Weights of a small encoder-decoder audio transcriber.
Training: muon at rate 0.01, 9800 steps.
Data: trained on short read English sentences (LibriTTS-R), 26041 training examples, 36.1 epochs.
Rows from block 7 of the audio encoder of a small encoder-decoder audio transcriber, named by matrix and row number. Rows with one number within an expert belong to one neuron, the router's apart. Each number is 128 + 32 x the weight over its row's rms, rounded and kept within 0 to 255. All counts start at 0. Numbers have three digits each.
Before each expert's rows are labels from the 100 clips, of 14976, where the router gives the expert most weight on average: "strongest on" is what is common among them. Only what is clearly more common there than usual is listed. The data: short read English sentences (LibriTTS-R).
# router: router (encoder.blocks.7.mlp.router.weight, 8x192, trained with AdamW), inputs 96-191
# up: expert up (encoder.blocks.7.mlp.up, 8x96x192), inputs 96-191
# down: expert down (encoder.blocks.7.mlp.down, 8x192x96, transposed), outputs 96-191

# expert 0
strongest on: the word "to"
router.0:141105064106115089101153083120106170107172123107076109114195101158138127143148131137118091126113107131133066185159204130151059118089101078164149150109146153144140121143150115095140135142137087122138143082088111096155129133186200135134142125107172111102191126122176069098120176082164104126
up.0:109122175144118104139131111140229108099141098114120135094170121160062162113087121129110055179107132081120103114126138106190163108122085053114059120135135096110123163153149105142203181152121096083129121074149163134179081096178163139142151161109143171108145169156171086134125130086151103108
down.0:132122169088125117102171112094125152147069122110200152081127101138132157113206116146162096094150194101084175094077152204147077160111170170076088134155109122186121121117053145080190116171081167117141090111153159169087087109088142126131084154118091149119144125170130115112132132093170181125
up.1:107135108120122203164110156135057158071191157108088129116130116098104131127194194095139126114117109117126136164179156130108085115123170137112164157094141124142115209111108096097140086123084103127109119116087165172115104087133203182125104120103129137181128109107210148187148130133121124098
down.1:100141165124130092177100160076107093128069093138079117102150088110148164156191143193183132126161097110147107111134092108078093142113144083145140105111118156224105129105144105165088164082178109145111147108117141099165148117114047198068136109134102141114109133117150074188108128121114118115
up.2:106144068114114083147135121159099148098120126083134130203099113131077128103068105131133157113151099144152153107116165124154107123147185031139095089158091118141136137108162138081112153145137118133127108143105111143088067108128185184108101134197149099104183100184118109069106106194106145178
down.2:132148089096142147116133159082145138150159190159103117064130132145124104145129150144097141096122128197102116148126122094137194154145116143114164165099098123069089206098146046125086086151172147163174130144138121104181156101155104145100162117113057096122138128129116173119165140099124081052
up.3:163122120113120147124072182146124136147151108150132109120056146171198127088156099117134132118123130048140130115084186156105140119166043105130118103117163093043122162128097105148101084158153124123121074179127091139080189187151087136143089162109132129091134126167094174144182127130153147114
down.3:114089086067160151166085177073132131150089107145069150125112122148133117154139113113125150174022140175097102172089120109131082147092104111174104142118172149081115143110086172101118111111145083093151158099093112114099157164141102092141174109107182087154137096089122154130172130127127176093
up.4:178145123182167105054120060125097114132125092169145161150127096129101118139120120146159154131168135187179152117089187096061140117104105122136123131144149145145089117108109143096150122105083132099125209075142194062145098144137143124127150083136176083141086150120153141160138138156160123123
down.4:119126167163081115157175146137094087134154183105167161126174113126112107142125046091132129096108130137106079126106114203135113174150099093084135132129141109143081151137112157175168193084121126137123196155113105129131179165119167118119183094144140084149155055130106105182158088083164159149
up.5:141184107092115128094169123130182098148093060106058217072121108132132134154111108129137120142076128158081148113077141082201058099157133139141141139171122097124137130151082100057076145147166114186153114116194108112096164076135172094191171105177177135164118138095184168112146109143157141120
down.5:134091130105133112129167112143127069136102156177152141089131084119144148107118160130132129108120076135117071163089086169081149095155083075092145143227196130138129146139167146118149166129152137108142120091111063143114160151174138151093160165174122117117153139037108110132180117198121095154
up.6:119128209160135111104113165068112140160099137147192085100168104149179130162143153106052073148165108163143127180150132147108166148113110098122127136095156182159178158136139122117149131120137163125166158081189103126091157174208129143163131156149140112094144135127109147114060146088109103117
down.6:161202136074106160138133142077092137099145137157136133141121147094097146140075175126121136107128156170176117102142129140126153112147097164128119157122114122078141151128047153078127100140132080162107102117200142179121149102099093162090125105104085064157081140138195105184111130131212171130
up.7:173091166162131202085220110124112148118154130086129131200069124132109155166155128149086124136092191145107090128127151129152098154085112058117093133072173146105123040172153137070133121132106098122123140122085147152129159094100162124129117094137141120113136137168184125089098126033110107110
down.7:122145148103119128206126130110122102145130060138127110116129183148167145080124147139158100118171085148105079100136101118055175197112150201160094131138127146142125160138083132142139146121158110090118089101201123148145127140133120098199102171170136119141148129066101207103079159216180132123
up.8:102113113169157121147126141120109116125151149142143081092117126119086172122172153126093154089140127069090103094129096158171224122086117108111145112152130141144118146139170159152101091066166093099205092111105080149138103097140116082108127200136136148135152107116100095098126108134117175174
down.8:178164150088193136128141167082098129171138131111168124145133102161158084141089101179110089116092141155125177165116138106089146131101103097116115082127129140069107124198159129154172073189117147139105164145181117087090120084063125118171101119109128183159148118070150150119101141109161133123
up.9:152166180149119094153139139101084105148138116078091137113162171074104146104077100109150110097104107106147085202091131162088115136121170116094100055118160131179096164140104179074104127119117171143126197085153101175165113174150134150100183184094176151156164157114162087075065124156119093139
down.9:130135143133138050161125144150150098124186141120092073127160117135133127202107119104138111111118138144104134150149097117079132160134135080096076122220096133171110115166118075117125127162136088160106160115153132066176127093098208169123126140120133118098137091134145097168189127198129098175
up.10:160170116157163085144078089132138130167125086129110141138148130082141083157081119128166171155112150106115177181052081195117148080116150096115165098127125122189147145204170127109139137062137138189129162130107088153105131147140105130133125173126119146154090056161149128096167109114151168119
down.10:134131194146113112156156137113095137146115085154145141090160168115123188114089094153123107113143164190150071191146118124108100130150185112169113085133195156164084131136114096148106151117115070174150118128036100103169108121153122135064114136089137098089141074144109125134106133099106127096
up.11:135085171120134138155117150087136141130129089072110095116108090131115178145145178105142113136129079182121117109115133167081118127142175119126156146119117179149144210118119076055161155139130143090014139114148127170158134136116156192096158102108101143139157155170129161150154068115072149150
down.11:109108107099112098168123184073114100124090127129231142198152127076087150195153103125154097095140076099148125126141169121160135162108132135137157164060120158093132103122188130092145096122123121148181113100080112022115099088117079106113191120097079163139132112112150103165127128128142134126
up.12:109157110156106117118090106146140115151141215157174113115125077117117133137076088129090168158106120116113115097130067146097194111149113119156104097128117109199109131116164160118149133113141110131142080180095132100156139167192085133139158137161122150116122162143156139123181127105160169192
down.12:091129144148110127092166160207171131207151134167139106090115103176178119139104119165123142141121144121126118044133152056127101156138182125158093115152193139056127153207155151114121150125126075111137111134178122188100114121134162127044101134114096131173141095074113192114116152154127147158
up.13:134169188132088173133122121153159150143177141203084121206112109120168121108144096078120099146127137095134118103155039071119115153161092142077183121163125143090127144125149104135120110115162102144104089133074164127132170118155147160070150105139141129092092115060136142185178106082127140080
down.13:122180169127101192094112150105116158167149050121091109173156134152125075100151060111112134113121073145174054074102136155131121150116090116204145143071125109171121117104127228109081138139120082079115054079072116118170162124157112160082183176131130140154161138132118142106097099102184097172
up.14:151166069091168149124118063148151142062090103083212030171053152168173150143145157138112140162172126136093169101164128140155078118104116104129131123094111079180116090135129123160172154142110086098121101136124102093187162180131105134152138108089160108167127125093121123092130097161050132199
down.14:107093110170206116102097142129106138154113138114184095079095108115134172105047113141122102176116111179180135133126096163123141056087119095079140148078127065143167105152193098131163104142100099186108157080112173151188115138172114130110106119142173143160069157153167102084151125166106101116
up.15:074113102105090135115146154155090118137167163169103151140136139167118070108138114085073099165127124114060067120134133128166102112153145105038102132174104143138135098145103145117154166150154100118137121132143221121100158123139053121115135106194109196136136192066087140107082190150224106145
down.15:175097137119045118157176139150125120129131075155130149136129147124132167108167054108100076101108136182109118170222116119079164084098088186124084107100180104132094151102153114059125168127094136126079089104195158155109121126185135121103107150108149134152146159140123153116111091125099153082

# expert 2
strongest on: the word "it"
router.2:156093130136147113106120150097126099147102089108161102144172060155080119080123133141130178112118089142135157108080133145201151142070110156104107117073115180156161174097117112086196075103118159149104121129147173137134134150108153179124185150109143106096123062141098111145129093088080075150
up.0:064143168108097152136147128112177111149095121139098113165153161132154091149098114120064124097094098055126171084084161115156135131150145127118150140144094131112137130138184113153119105102194095125127133171105104147098064128035065138120114074142112107132107135126121136127175145105171128144
down.0:150133098155119161198138148144135150133130086120120112093102131091111117131118127091095138102130087123102090037129144105017132159065060159150126137135076159119108130144131141192100157116117126084133095125124143162138143142123098117125108152181156124095061106108213133142099147113205112090
up.1:153122096162086152067090076111159119185121148130126120050146091147027113139132122125168071120061124137061115137167193119144117177143122149104116139097112124176099119184167138144116158073115158152120119127188080108140129131132143126118137115179109139152110210118156149169119149124087117087
down.1:133193161108173103143135058119101078117119132150132131127105047133127125158170079132147139146085122093127139151112092083102138130180101148079118140103180131114187157136155105121119148132095127183090082102097132109130169078131119138141187144206098155131085133164109112154134096129097144140
up.2:138123155174131138158105185129199095153102102114143143073129169118154183106150202142158157094129144202092160120128106138160087147142130117125109095133114109099101140078070137099093067113075165118104116149082168153112073155096102080130162125167108126168116088136099135103151152112131124118
down.2:155138092081177188143126104118173142116160198150120134100081099142136091151086098141111132084131187163142144095123144125076086123199159152095175114082118148110124140148192122200081108179134117209127148066096104137115097124140134087089076110084113185161158133068123130098065110164096170110
up.3:096086150147098088085137123139131165160093166083107107122138120094134085129125191141131149131130106128142083204102144086231084105107147079165145116069085135100121137121134112141138120111118092146093132115106125112118145149072120150133129157143093093111121142140172122093116120127099105182
down.3:081052183067121155068097169143144113134109104173139107176162165138120142104179097146133132120128163198118193100117083113122162083101163058107069151134101133098155101090123176105127134115105104113075108126096180134168143202075132142179098059138090134138137126103151110169121132142090100133
up.4:041118106082107163163133069126102138149127141139163129105115159124123184176086106128095129169180100076135175141134096152096133127127173065110129139055080175159091126143110103111083123143137088097115155133137146176126147119145149151124071155151091138152122058137142116135109087201071188137
down.4:101115128114195137130138158102156124155160116144082155124154086133135135121103178097109105111109155172185111122169198128072134064135137125080155165065149123111143164114158084082139138139140159122132073093120143154165129123084163095164142143029128076176109113158147152166157092064158136125
up.5:132136171135073106107137104169123116122109100126146196078107100109218088143083109123128088122119160105130169106142135137145138162121140150160125073173076114133059120072134147126117152097078153179135100170117088092132140072139169192168096181162110116113135148124171130127102090074099132112
down.5:164100104162176143080187207154105140157108079109130192183157118159119089100167109183120173121157103073062065114113123098133102116127107136170108092084134109142177122179103122120076161116106156154111126087136091125125154149158117160116176145165155165119125089125107116108160125122092118105
up.6:131084111119122144126101165173124100129128144093071120074150139093081131117187097129143104094133124111110148070128184093126158164185113102116142105124166130074113115128193122185144146103118093183124116141128181165133148048135169187128079080166117120030122099122100186135115136172173175139
down.6:151173095094094181132122141165123152116140143147149122156136098107137106067127146084131106156099101201153139133093089172086170165099163103118114133107190119047156143077142130187083163133136132174134132089089151163102151132137119098137204079058137184104193129104115096097127106172146172087
up.7:152124080090161130087109191108094127174130196125094125142149127125126106143124094116098143102188085165091085038156064111190179196169148122133120093152089122104177072129099076159134132087103154091114164091072161205119129126100166147117192174105138120135084111122186102181086126156084130134
down.7:179113122164085080136129092115042098096128168166180090183076104184140150119151082108146151179119148050104083116102127083091167128095097103126186176081123119121138126110177125128106140073147102134148178109173154142140107119102046041090129106212114125076068121119090137131082131088148131139
up.8:131206135113150160138135135104108126134165126132163071146115151149117161157122162122081119153168144129099071134122118140139115152154172092196071137139115141131177107145092142141149077116049121191194081197101118099176149137091171170129132118114099145124094040085120145111152114165173146169
down.8:168123132120162164140120105124146067164109176074167145132118165083167098123173079109194178163132148145106178169144113097064043103145164165111159088154148168120116104068110169167129141056120073117174125177144099062082207117141103192172121064121154151108145116134163149089125136136121153090
up.9:103130096125118133149092177130085208059138097127102124085176062113098112088131136102114042165170140058154124194097171147120151156105134144168103114159164123148116145113106128138156062140123129117148168112192084156162121144131095162139130176128140121158154149128133083118132157145155120183
down.9:131174107123083122144125112117112200115141113171159117110149173092119142105128082145075109127123151128156100165176110139091100150142108111155092129175151130188154147172076126110130175186124121129136168102101131149096114085160196193111153153092124140108143159104155106145060065138143087200
up.10:140115162145110138090133054200194066157165152144133130099141116114084110111169172124136089070096201113133103174140142152171170196127112079155096136064137074119115143140146108116108127146097078189158141095143189108149137150141153097106135116140155128188158152180125103090125148092172155101
down.10:079132131106195135104114128196119144128159109140131148109122074084112081113170139127128110096106168092118132133135168130194070174079087149125106149119172161069095174147126071135140166136051126177110123137138109091112181174132124123091119174160156073092143178126084074149100103107193119135
up.11:073154111112188118147092072099113092192210093127113139071070121127090174083068077148145132098151111134119073138106110136138155136178164136119119115127112098087129095122096142157091103127119168127136136099108113133095119178167091107141111114164124211092118114120110125085144132089143137100
down.11:164154126152097138146195158125069095202147125175078089085132139106107136194094128115163147047142183130137159133144125136107118127161139104094118131135130026075108140087097146118142104213081084169140150100076136114136140169166120083108084141135129126152137156133146118166180051135155193089
up.12:140120159153120104142089149136135129161127142127103113105152105154054121135170125151098129137143164043133131159154155093052202163134114168066104147142115134141068118125110098093132118186107123147086154100144155120146170141202124125150155082152091115195080102104127121181169130137197131143
down.12:112119163127143122112129122129113117122118116116118151115092102143134157177137118164156182131050099127112076122166085101157183145131064087126148101118142169140132057125161132076128124124151146104104118102135140169128130199128175111038124192164138089127134163169194125139199136149098121155
up.13:143106203118151143193162129140179168063132098087177084190165123133084101051086148073105102142136122127137127121113143112187147176117094056133135165064201132140151136071117093132070105113119142124152146087174107148092154156138113122118164131145125104104119079146124107127087197130119135133
down.13:102104120100156087151179118080174081112089139133151109134114079150136134162115134086073125146082098153156100064124142107212173107150129235140101122128098151145135122154083114159192150137111128147120106163090196146110094146107155181153111126109116139166078163185113087127147143133225102146
up.14:092134157169117110157110146057066150141122190074076151151193123158086150185085130116134129072121176197161108122164170223105157129125115108096182142125132177169167125225152139113103104131140116170115114088098132165178169126115168184139119104094121142102094101086179124170097118083180092094
down.14:119174121118118072116106127102154107157099131143100166112117103157144123143128138130104134118122132180128090178108174131218181161127123182124114142047120120084144168072111143103135111091065123147151228155150064119177132196196136134146102148118103104068109095155141155153124084121082184147
up.15:140117179118055108145110184177046154116133128161126150137101118067091117140177089133024149094217161088080112115116148158120134162133095177125079120153129087167120127113052188144143103134131128138187179133121098099052150157173103172113108142102133160123103141131116070114108161153132137144
down.15:089159165119165085117093157106148193153117112035108166093106149145104120108133104136091067107184078154103120139119122146067147064184137117119104088125152086161166159092130102132181161134146144168156183173161140123141143204142128066144120165185144095095070162091142130117184158106135145104

# expert 6
strongest on: voice: male
router.6:151098179146146190086091147183132207119140105071177160141148172145135113161132133133155137138156126093112106112120164136139096112134175123127161042082105092121158162099085092134072084099138150102098137153140166144128145134086080113131141098135119112136129125084146100095114128108120112124
up.0:127118111164134155102080098165129150117107115141140104121150141112101089123195139121083204104125163154131120073108159158140120091157156105103201142158061168146159162145111125033094159163125140111108105109119147104189168141121115164152103089160132072142170151098126035123112166093136158148
down.0:135089133110189160121158079125151109146126099133117173077086150133121188127115121111114170119140079179096145126080120137148111135168113211115117130106119171141068111108097089150151126086130127160133133072132102185136131129069100164183106191100088166121124093133111129184085073161102108129
up.1:114101137106114125133133067171107089129144141075219122072179108138109144133167216121127149172129186108099109115198116115149168139107084191187137109097109100215118107123161094080147165065082143105090136175096134102152158150088200112123084120152115131145123146120150141033134131152138085120
down.1:157040108126104155115148120131181075147127150126145131163143078145119139115137220151119132136141107143146153103109092145093152143151153083154037087131155138169166101094128131193127155140160094120139154105141106119166153179167155195132031139090118118117138129108124099171197100154148079172
up.2:134135076131084197066112156153089065165163099097137071144126131146114088107199131092088143191140168106110105150141163180093136183159125138101120129095101116077038095144183116159105134120157106142127141114156144169152126138126126134084172148137133085105142162197112101128122161125119127120
down.2:152095100131187194132125151097126090126187142045102150177156128137078144116106124145134142127146080128100136115151165097179083124111121128152093120168131102099143160139152131101101104133114128102176145127124127106129112114124098111151110180171179172100105114137088111164100116161134103075
up.3:147123143149094160132103157122081156142101141127114105076157061085107124043084118119138100112101113167198151220180153099127184158070135112139122078150127159168093158154102090091091101180106133125085121121121079147139085100118115182138117159114165116114130138148116060144111127163109153214
down.3:103131125093117095104084119118034137124115163148139073145121115121098128157099137134134099131109130137106150187176170116125137156074142206162115135150091179116086126148127157167142126160093095106103143153164155156132094135169168148137216109119087107169097109106090090176063118165174099166
up.5:112155127106062153158082143154065172184191146115051150124111151094135139068120196120096140131130123187132113178143141094176132083159142113127173104173066088122129175081062106149178145147078136159100126117128072125129176128089152144107115117107103086121140134143122162184117151189119118168
down.5:111049146119178098163152210138060170168148145126106141145160114143100097148129176159094135079112149132144087127128150068138121090151139100094109115127118144105203070110096083148107115155133138159079088112116151124163184151131099179211103155108090079124058156168110065205090167154119112129
up.6:144088067099182157108075170126085112127151144070159122080072176110111095102134106120165115158140176105118149099093189124059126151106135106162127099101132102153129175131154094141103130106160166115110154142144123136109162117145109167121177136149153161024116158172095192118115149103138139138
down.6:109118089124136179127116125115129088175128152146106107116140144102142126124116141119130135135065099162136132140134120068093098131145119128169191172141139079175136173092134163152078127080156161137164163147116101139117124197142161101090157150192154098119110121181153120157193112164079053157
up.7:117110130154135150072122133139092161158092135107100194141113129148112076130155084104095130109140085121107148108151159092062119113146136105154129118200118125132133148145152177117091140056112174139102151171098117087090187172167166124154155130130126116145065130089095139141137181175104121094
down.7:162121108138132163120113156073160101098153094179145126140126165178077140180131101079143156079128127123141115077150108119176130128169099136110176110139162100205129129144115127134120170158103138124149093166137138123129101102167107052110136102139132136087087112137184142155163140116084043089
up.8:149077126142109129047165119159091123066131079128133146185114205105044184126132140111191096142150143136154067166120160113116120126144150153127112149134143045150160138138143169111100152136160171154108158100133161094143138097131101103154133106141145153111157177100117135136105168094120130087
down.8:121150136136069145167133097122094131119189180139178104119123131122109079085119124163097086116141108040076146144189098155142168091150121107161151116136140124109089136125110088153189091128092166106113104107115127127128065153102160112158139130115107174177137110175115192104201145136138149160
up.9:121100135090152136124110087129117118120121130122144124069092135145174120147193139151053109167129108087125168135176209152164132104108194113156128144178133127089147182189071000102128167152116089123111164123144119088188122154098126198134088120123089145129123119171165128102121116138133157172
down.9:177112147165102162108144112163145150130068154099129148153105043149113116111154105132103065100112081124107128178141107079090200064132132137143097104180127115154143149072143146128146130154113127116164098118120158109178128129091173176206139074080143146145126094144098171139202117086116184097
up.10:123210120115066106101171131135113129163174104139163149146117117165131158092100114138149109108190131141106130133114106110142058112134130106107161073126099132097178085108122119164099092082190161158107102103087132109104127125140163084172135130148086111103147111111131139132105109125048202115
down.10:145116103091125091122123083147112105121067174130062112099162196138180068197118109114103107106207133162137154152087125097122101152103153180083085127111095093129128066128149164184129133116143094125098126098115122129148143141116149146167157117166163096147143160093163096123102162130114100154
up.11:158131114171108170108108137160161092129173114123117128121124107138178122106174153136117118128102191077059119101102087161172115127127090095134131140084175112120109092105098085165124140181100130117145136082175138159112187190123116103092114104168161121167081150074143122144099110100151150103
down.11:066177104150124153142072101106086151095179111103080151100111142128083084105111188181118116128149068159091123196059122162091164165096107106158164163168183151155183119149160078102142163132140129113152096107127070184159130147200154117105128131127160119101133130134162128140094127119141120172
up.12:128122072119117094139170090129121093161113139169101154097095105149185098173111093122113165109103169092171167113146112076129142114128158125140097103151136078124127137131084197173106138125068101127096137174126133160065150084132138098140095184141118108105115128120078070221136159127108103145
down.12:091162091139115167121099078097140154174143135169076110122168125116108091106122138145130070126139109147092105161105097149162080116075149128168171159181085153129128127137122106186142147137062130112146137155120130106126127143109149133120129141116067176120127093087114098170092163129161188077
up.13:179121083109091116192140114066105147138125120164129101198165147088099090140076092105128062055137132159109059118136132139174106144128123136132155143122150110090180134120127137135106104149158111184103101115095104142108110128127080119127116167099137137112111210033113184139165123109154096120
down.13:087149130141136095114132139102169124109217125144160052222156126101162120157184143157130126168150068208130121142136160143115150096097132094180145117159112161121127103189129049119110088139111084135139142096096126108113110081178142140187146146124061127144118195135079174151148199052123098133
up.14:169116159101086075097130107151133174116137087166153108128157143141099149125160122132082095061114094051015095068062180157116099165143116117064137116117108137146088129156100126142112139133064102101134143104185177172112138104108126132126141145201179119151149096109166066154107164110145112098
down.14:051110144141151123130144107084122198157098120100135156132114103103117159160090121133083093162170110168078139123102090140102129122144098060131105103149100089160236142131164133089116162123143150101129220125145091163126160146136146124068100155107175183151147119113176155155155119076169089154
up.15:095121105137118158112135174150133178211110144133082123096133118168155145135075125134100091109081132183177122131118126088165104084153212143130165084164139102073127171138128131102118156112149155104061150170145182178139159091145103100092173105116123179138076063148155156134025115102153103134
down.15:182172172114049138108116144120089132106111144082164089107103086103100128145131139108088106154116162166125110095126136132162195114125104101198121118148126137107140177090118212102084077124156128183130106081148155169105146137099093144165112108108097112145172130141170172118126166126097153096
up.16:118147178149082080142102077122101146148141106122124127164164115118121132112112140075085073080108063077047103070062121118064124129147131105097133131110144100126164118106111127143114159145101113107153209099161119170128179169146113122143168138166114170139160186106180088161098155150140089153
down.16:140121125107145103121175081113118114126160024130135121105135148121137142150115089107106101066150073151098088112119106128097093129130154072124095143120152100154197153125122065074100150095134120134132214112155125197109174182090130087104129128173160167133120099106141167148155207120148130145

# expert 4
strongest on: the word "was"
router.4:129113139141157081123166060179216105091114104180122118089071194099099184109183101093144121151155143134092152119115127116118095139125091121158113105101122127134154112150109107121147117133146156094199171094102064138091149119084129121099083128170132087113132159157104155099114095130128146167
up.33:135130067125092126145102094150129134118128168140111176133146102109140081115141168125104158159173124124127118096115179119064137134105164103167100140101080083183199083098175118123130117118092135104122129137121129147100079091101130105152067120099184181116112121183144103124139129085132102141
down.33:097106085139169139119147138102089102170174144077086092151088104080147128160110146150077141125045157115097157130139097042133103120105114136147109175104076087168107174118116144095144128129208144164097100109086092155165122100152113144128167103165152142091150108100136133137116166089135105162
up.34:154112086142122135137176156173174155116190099082094135172115082097172135161107139121101118091094065189052115116114143139100125158123092129127144115156108121103151131167129095128030113123201087147122126202179148147103126082138187076126138167179199112052118130176138166127116122123119124086
down.34:078129161166102079093132176131140187099135197126117108113085165160140152123111142107163094142134144145144149153197144070132144097123149101203096150095156152214157140117127095087127129089075129114149137099120134091109096220139162108176144143120093086106120145121130122146142099134122137148
up.35:106141069157082136084177096200184129107112192206155157136097116118069144132099148175132013148133093055132166141140104078101128133134158113117100174149129128181100110139152161097107113116139123099154097137120111130110159127084111084107136118111079160184091153124131172166155128097167157144
down.35:105117076113112119082134165160220115141177155162114142082111139096157110120120111106171172082155120107151152119080174127208143155077159133089173145052087092103151063137149121099107094103114149128204144174058099148113131145135105122110081059113106151216093175156151181097138076184137132148
up.36:109120129120096094064105120081115104125058075093089102088143113158154147103111141133102115120094221160064127164089137146123101124141110184109114159148192157127052142166149124155122109123139138124191153094092099102178161120140125147082130166118113070137136116081106183149193153157098116177
down.36:105084144136107089106167104113146121149066148092066088056132078146053159134188157102113126131109145059065134134154167098151117172087116094136161202163110199175093164121122147112175134069135142099125120134151141122145141127088118167110136144148084112093206190161139071117166064126072120190
up.37:088088213136143187143097090107098114055144121132162107140077188180133168118069126159154111150119081141107170162142153121098136143068118101150134121165134164151105092121155174121121143173131123124086149128111121155125101127097137145163123116124092122130163114176134118078155181168114110173
down.37:134154121071084053124071104149112142152105124163131099163096116115138145083107165126148070168131075145170130208104152129153152124132156161128168133111144088079059129060096063124105183170105093120148119133127143150167121156193130158124122158105163075148113135146135112144129152095178126158
up.38:087117129115102155152144081148135102110094135094105169148181132111173128084152096118128125185103152205141183103148131108069058127170128112116140131190140150136131130098138169114141093153116105156120158136140137099180046108113129126129150171202182127158123153069161108127079074132131144137
down.38:132148137092126144133121142084177139168150144175114142127111105106106103155161116136133088148172125051102141111161173140072139131133077184212128147112157106104108107159169131193142101157126154135084180127112074190091113200104105077079105146122091134150167111140085165112130139154131138099
up.39:076102156102152162111162095171139131092146075100133074076121151114106170140114133111141129182167123113163144130150141133124166085133120134138026117062154074163125157106131072139095098155080195132140124155152071161094078068101247122108122102145147119117089087143123149050132101131132164109
down.39:121038121132131108075073102100099097157177185145132091144121109077095132140122134109106090124113165137116085109173122153109186140090160124142096141088101170111180151070171151140076136142126125147171125101057169185115157156099150200130162156033097083116185185148134133128106136110127130122
up.40:145092147139127081146138127114128109187160165123124133192113069106142094140124093125106140158114160189120119135123089122105139109115167127100076152138108120171160133144212094107111159170143123150160110086130152141124107140158077147036128114136135101109157110191145015162126149069117068149
down.40:111064097123137165126081161143132158134153176158164081108117087140139142097117103146059115129123106092125169128141153106114095180159111114108113133134107157144093089151122131137149148175151147093146123094133131147091063088149103114170168142154115137199149091119174133156120182168147085163
up.41:101169122106161124096105179104042067097167198157142182147139107130091130132168128105192139133115125086136110116142129094161219117162108146127049153089129152116097138154150103137065167091092155175127139151118186148047126151117085127060150083161114096072116151166122113168157171153177149105
down.41:054098111130141110105160100126164097122066097112124125121106094124125085113125087130097146119123109102155168157101106142156092166133117163073170134115099121119145106106160129079102090114099101126121185108195064165141127175065159133143132141154082144129105156083173075228143135151183112229
up.42:105094141100153156148133156088159116143079124109118106119159121127131088117106153109129149115129176083152138119115140114127161126183099137090098140101083128163157143136110063084131111172132209152089141140122122165131144158120116161118120091137128167233131134129101106150129140133149124133
down.42:102125139123098137129116182151127154127068069168105108131133168148145163110084129082159150122117064145142071167130094169143102105193150175102148095083152155167165100105112102119110084156098130115119190198173086149139057171152099114136103090145159097157093103073091125168154109077162141167
up.43:117175135188131100142074123150131134145126165120162109115129125095111091169143173124101131145121120079099208101138080191135143143153132113138181134200112125120097146134199137141133194124119120111088119084141110103184121152182120099109116077127148093130108084162091151171176078167142131121
down.43:121127118151072108204086117162083114102168222098163137141129172142126130165047112118123165112124110111151135089163139158134142094142156097150154161204144097101120138137123133141089163176098123086096117172108149198150097120126151110198138083069136147111109124156106128134192105145116138123
up.44:160112178045100136099149117107091143134138114092141081116078155078133165127123076129129099140130210120163118129093112086135119153071133102162153125107156120123140179043100137125061117181108163100115092125106132122134120176105129156181151113167147101115110193107102134105132170124069142128
down.44:139130126126102144135070107156107132151137089127108126123122149136123150126064117104147044113145126108114121109045085126113102138161132165137162109125175115072125127094105138167098141089082095088156128170105128113162088141129121126150093115074188156090106135137174139157102115162147166163
up.45:190118187131142135121092236092149098090222070098092133114088157102155111137133133168136142168134155101106138098124122071138143097147141142134179154123178144121189167066094130104095095193080093177119098117123101156152155142078112106099121062099121149100085073101127198155128100122155048091
down.45:148121150174132161123113127144142115097147074069180141177114054075130128115201155116137146134114094098120145126136123116083197132091082140133118147083088175019153150151153087115123136130148096164095137065148151119084140132134137151132142143129150156119081145167092204098047144148118136125
up.46:127097095131163112108171111131129118067079119151106099150131114136073140186086130122097133122158144183165096117150090160184179171110139134163113084102105095172118107079126138078208126116171179138140164108122137150092119096085123142121174157133104044143103099140200100073151134136134093188
down.46:154127117143141125138097135088132108109116073148150128143081147121139100067141079111102166108139193176105169088102178105095145108085178107147147097157149152152111133107093145178138180080113153141083066117176185086115199167125151178185160170067094172124128119148142143090116120145130133137
up.47:167133112124106076110092234115158166083177102126151120153078045099150136133113113133132140110127125157096158114180127118102072071141178139159169123141116124129130156127098076133111137142105123160109113106063107144166132091111119115192119078103114159176088157141133119148123185137147115112
down.47:100136100146140075130178112155186175063166085076166163138094148093146147130110140141090126108100107112103149177118112111162130161131097134108103136047103155194110108170176122046159075176146092147104147090128129091115145076092163147112142114169113128192159149203181156126037124152133104135
up.48:133182110142172091087124121111117139102110132124131133165141084119123116095212138103154143096125182140117129138149133155168178056080090171129112129143139145108151136113147105194130070144068113179189162083165131147166092148100109089069102114132136155139128097126070175105067116131151159180
down.48:193149130132110117098153154127160197076081200167088126150130166160147162112199191131076137066080136164123085154146122111136096132086136133126105133143101201094120098150089121113150106109115130076129091099119160082071140109152176134125139123130144155118109181125055147127114154129151135185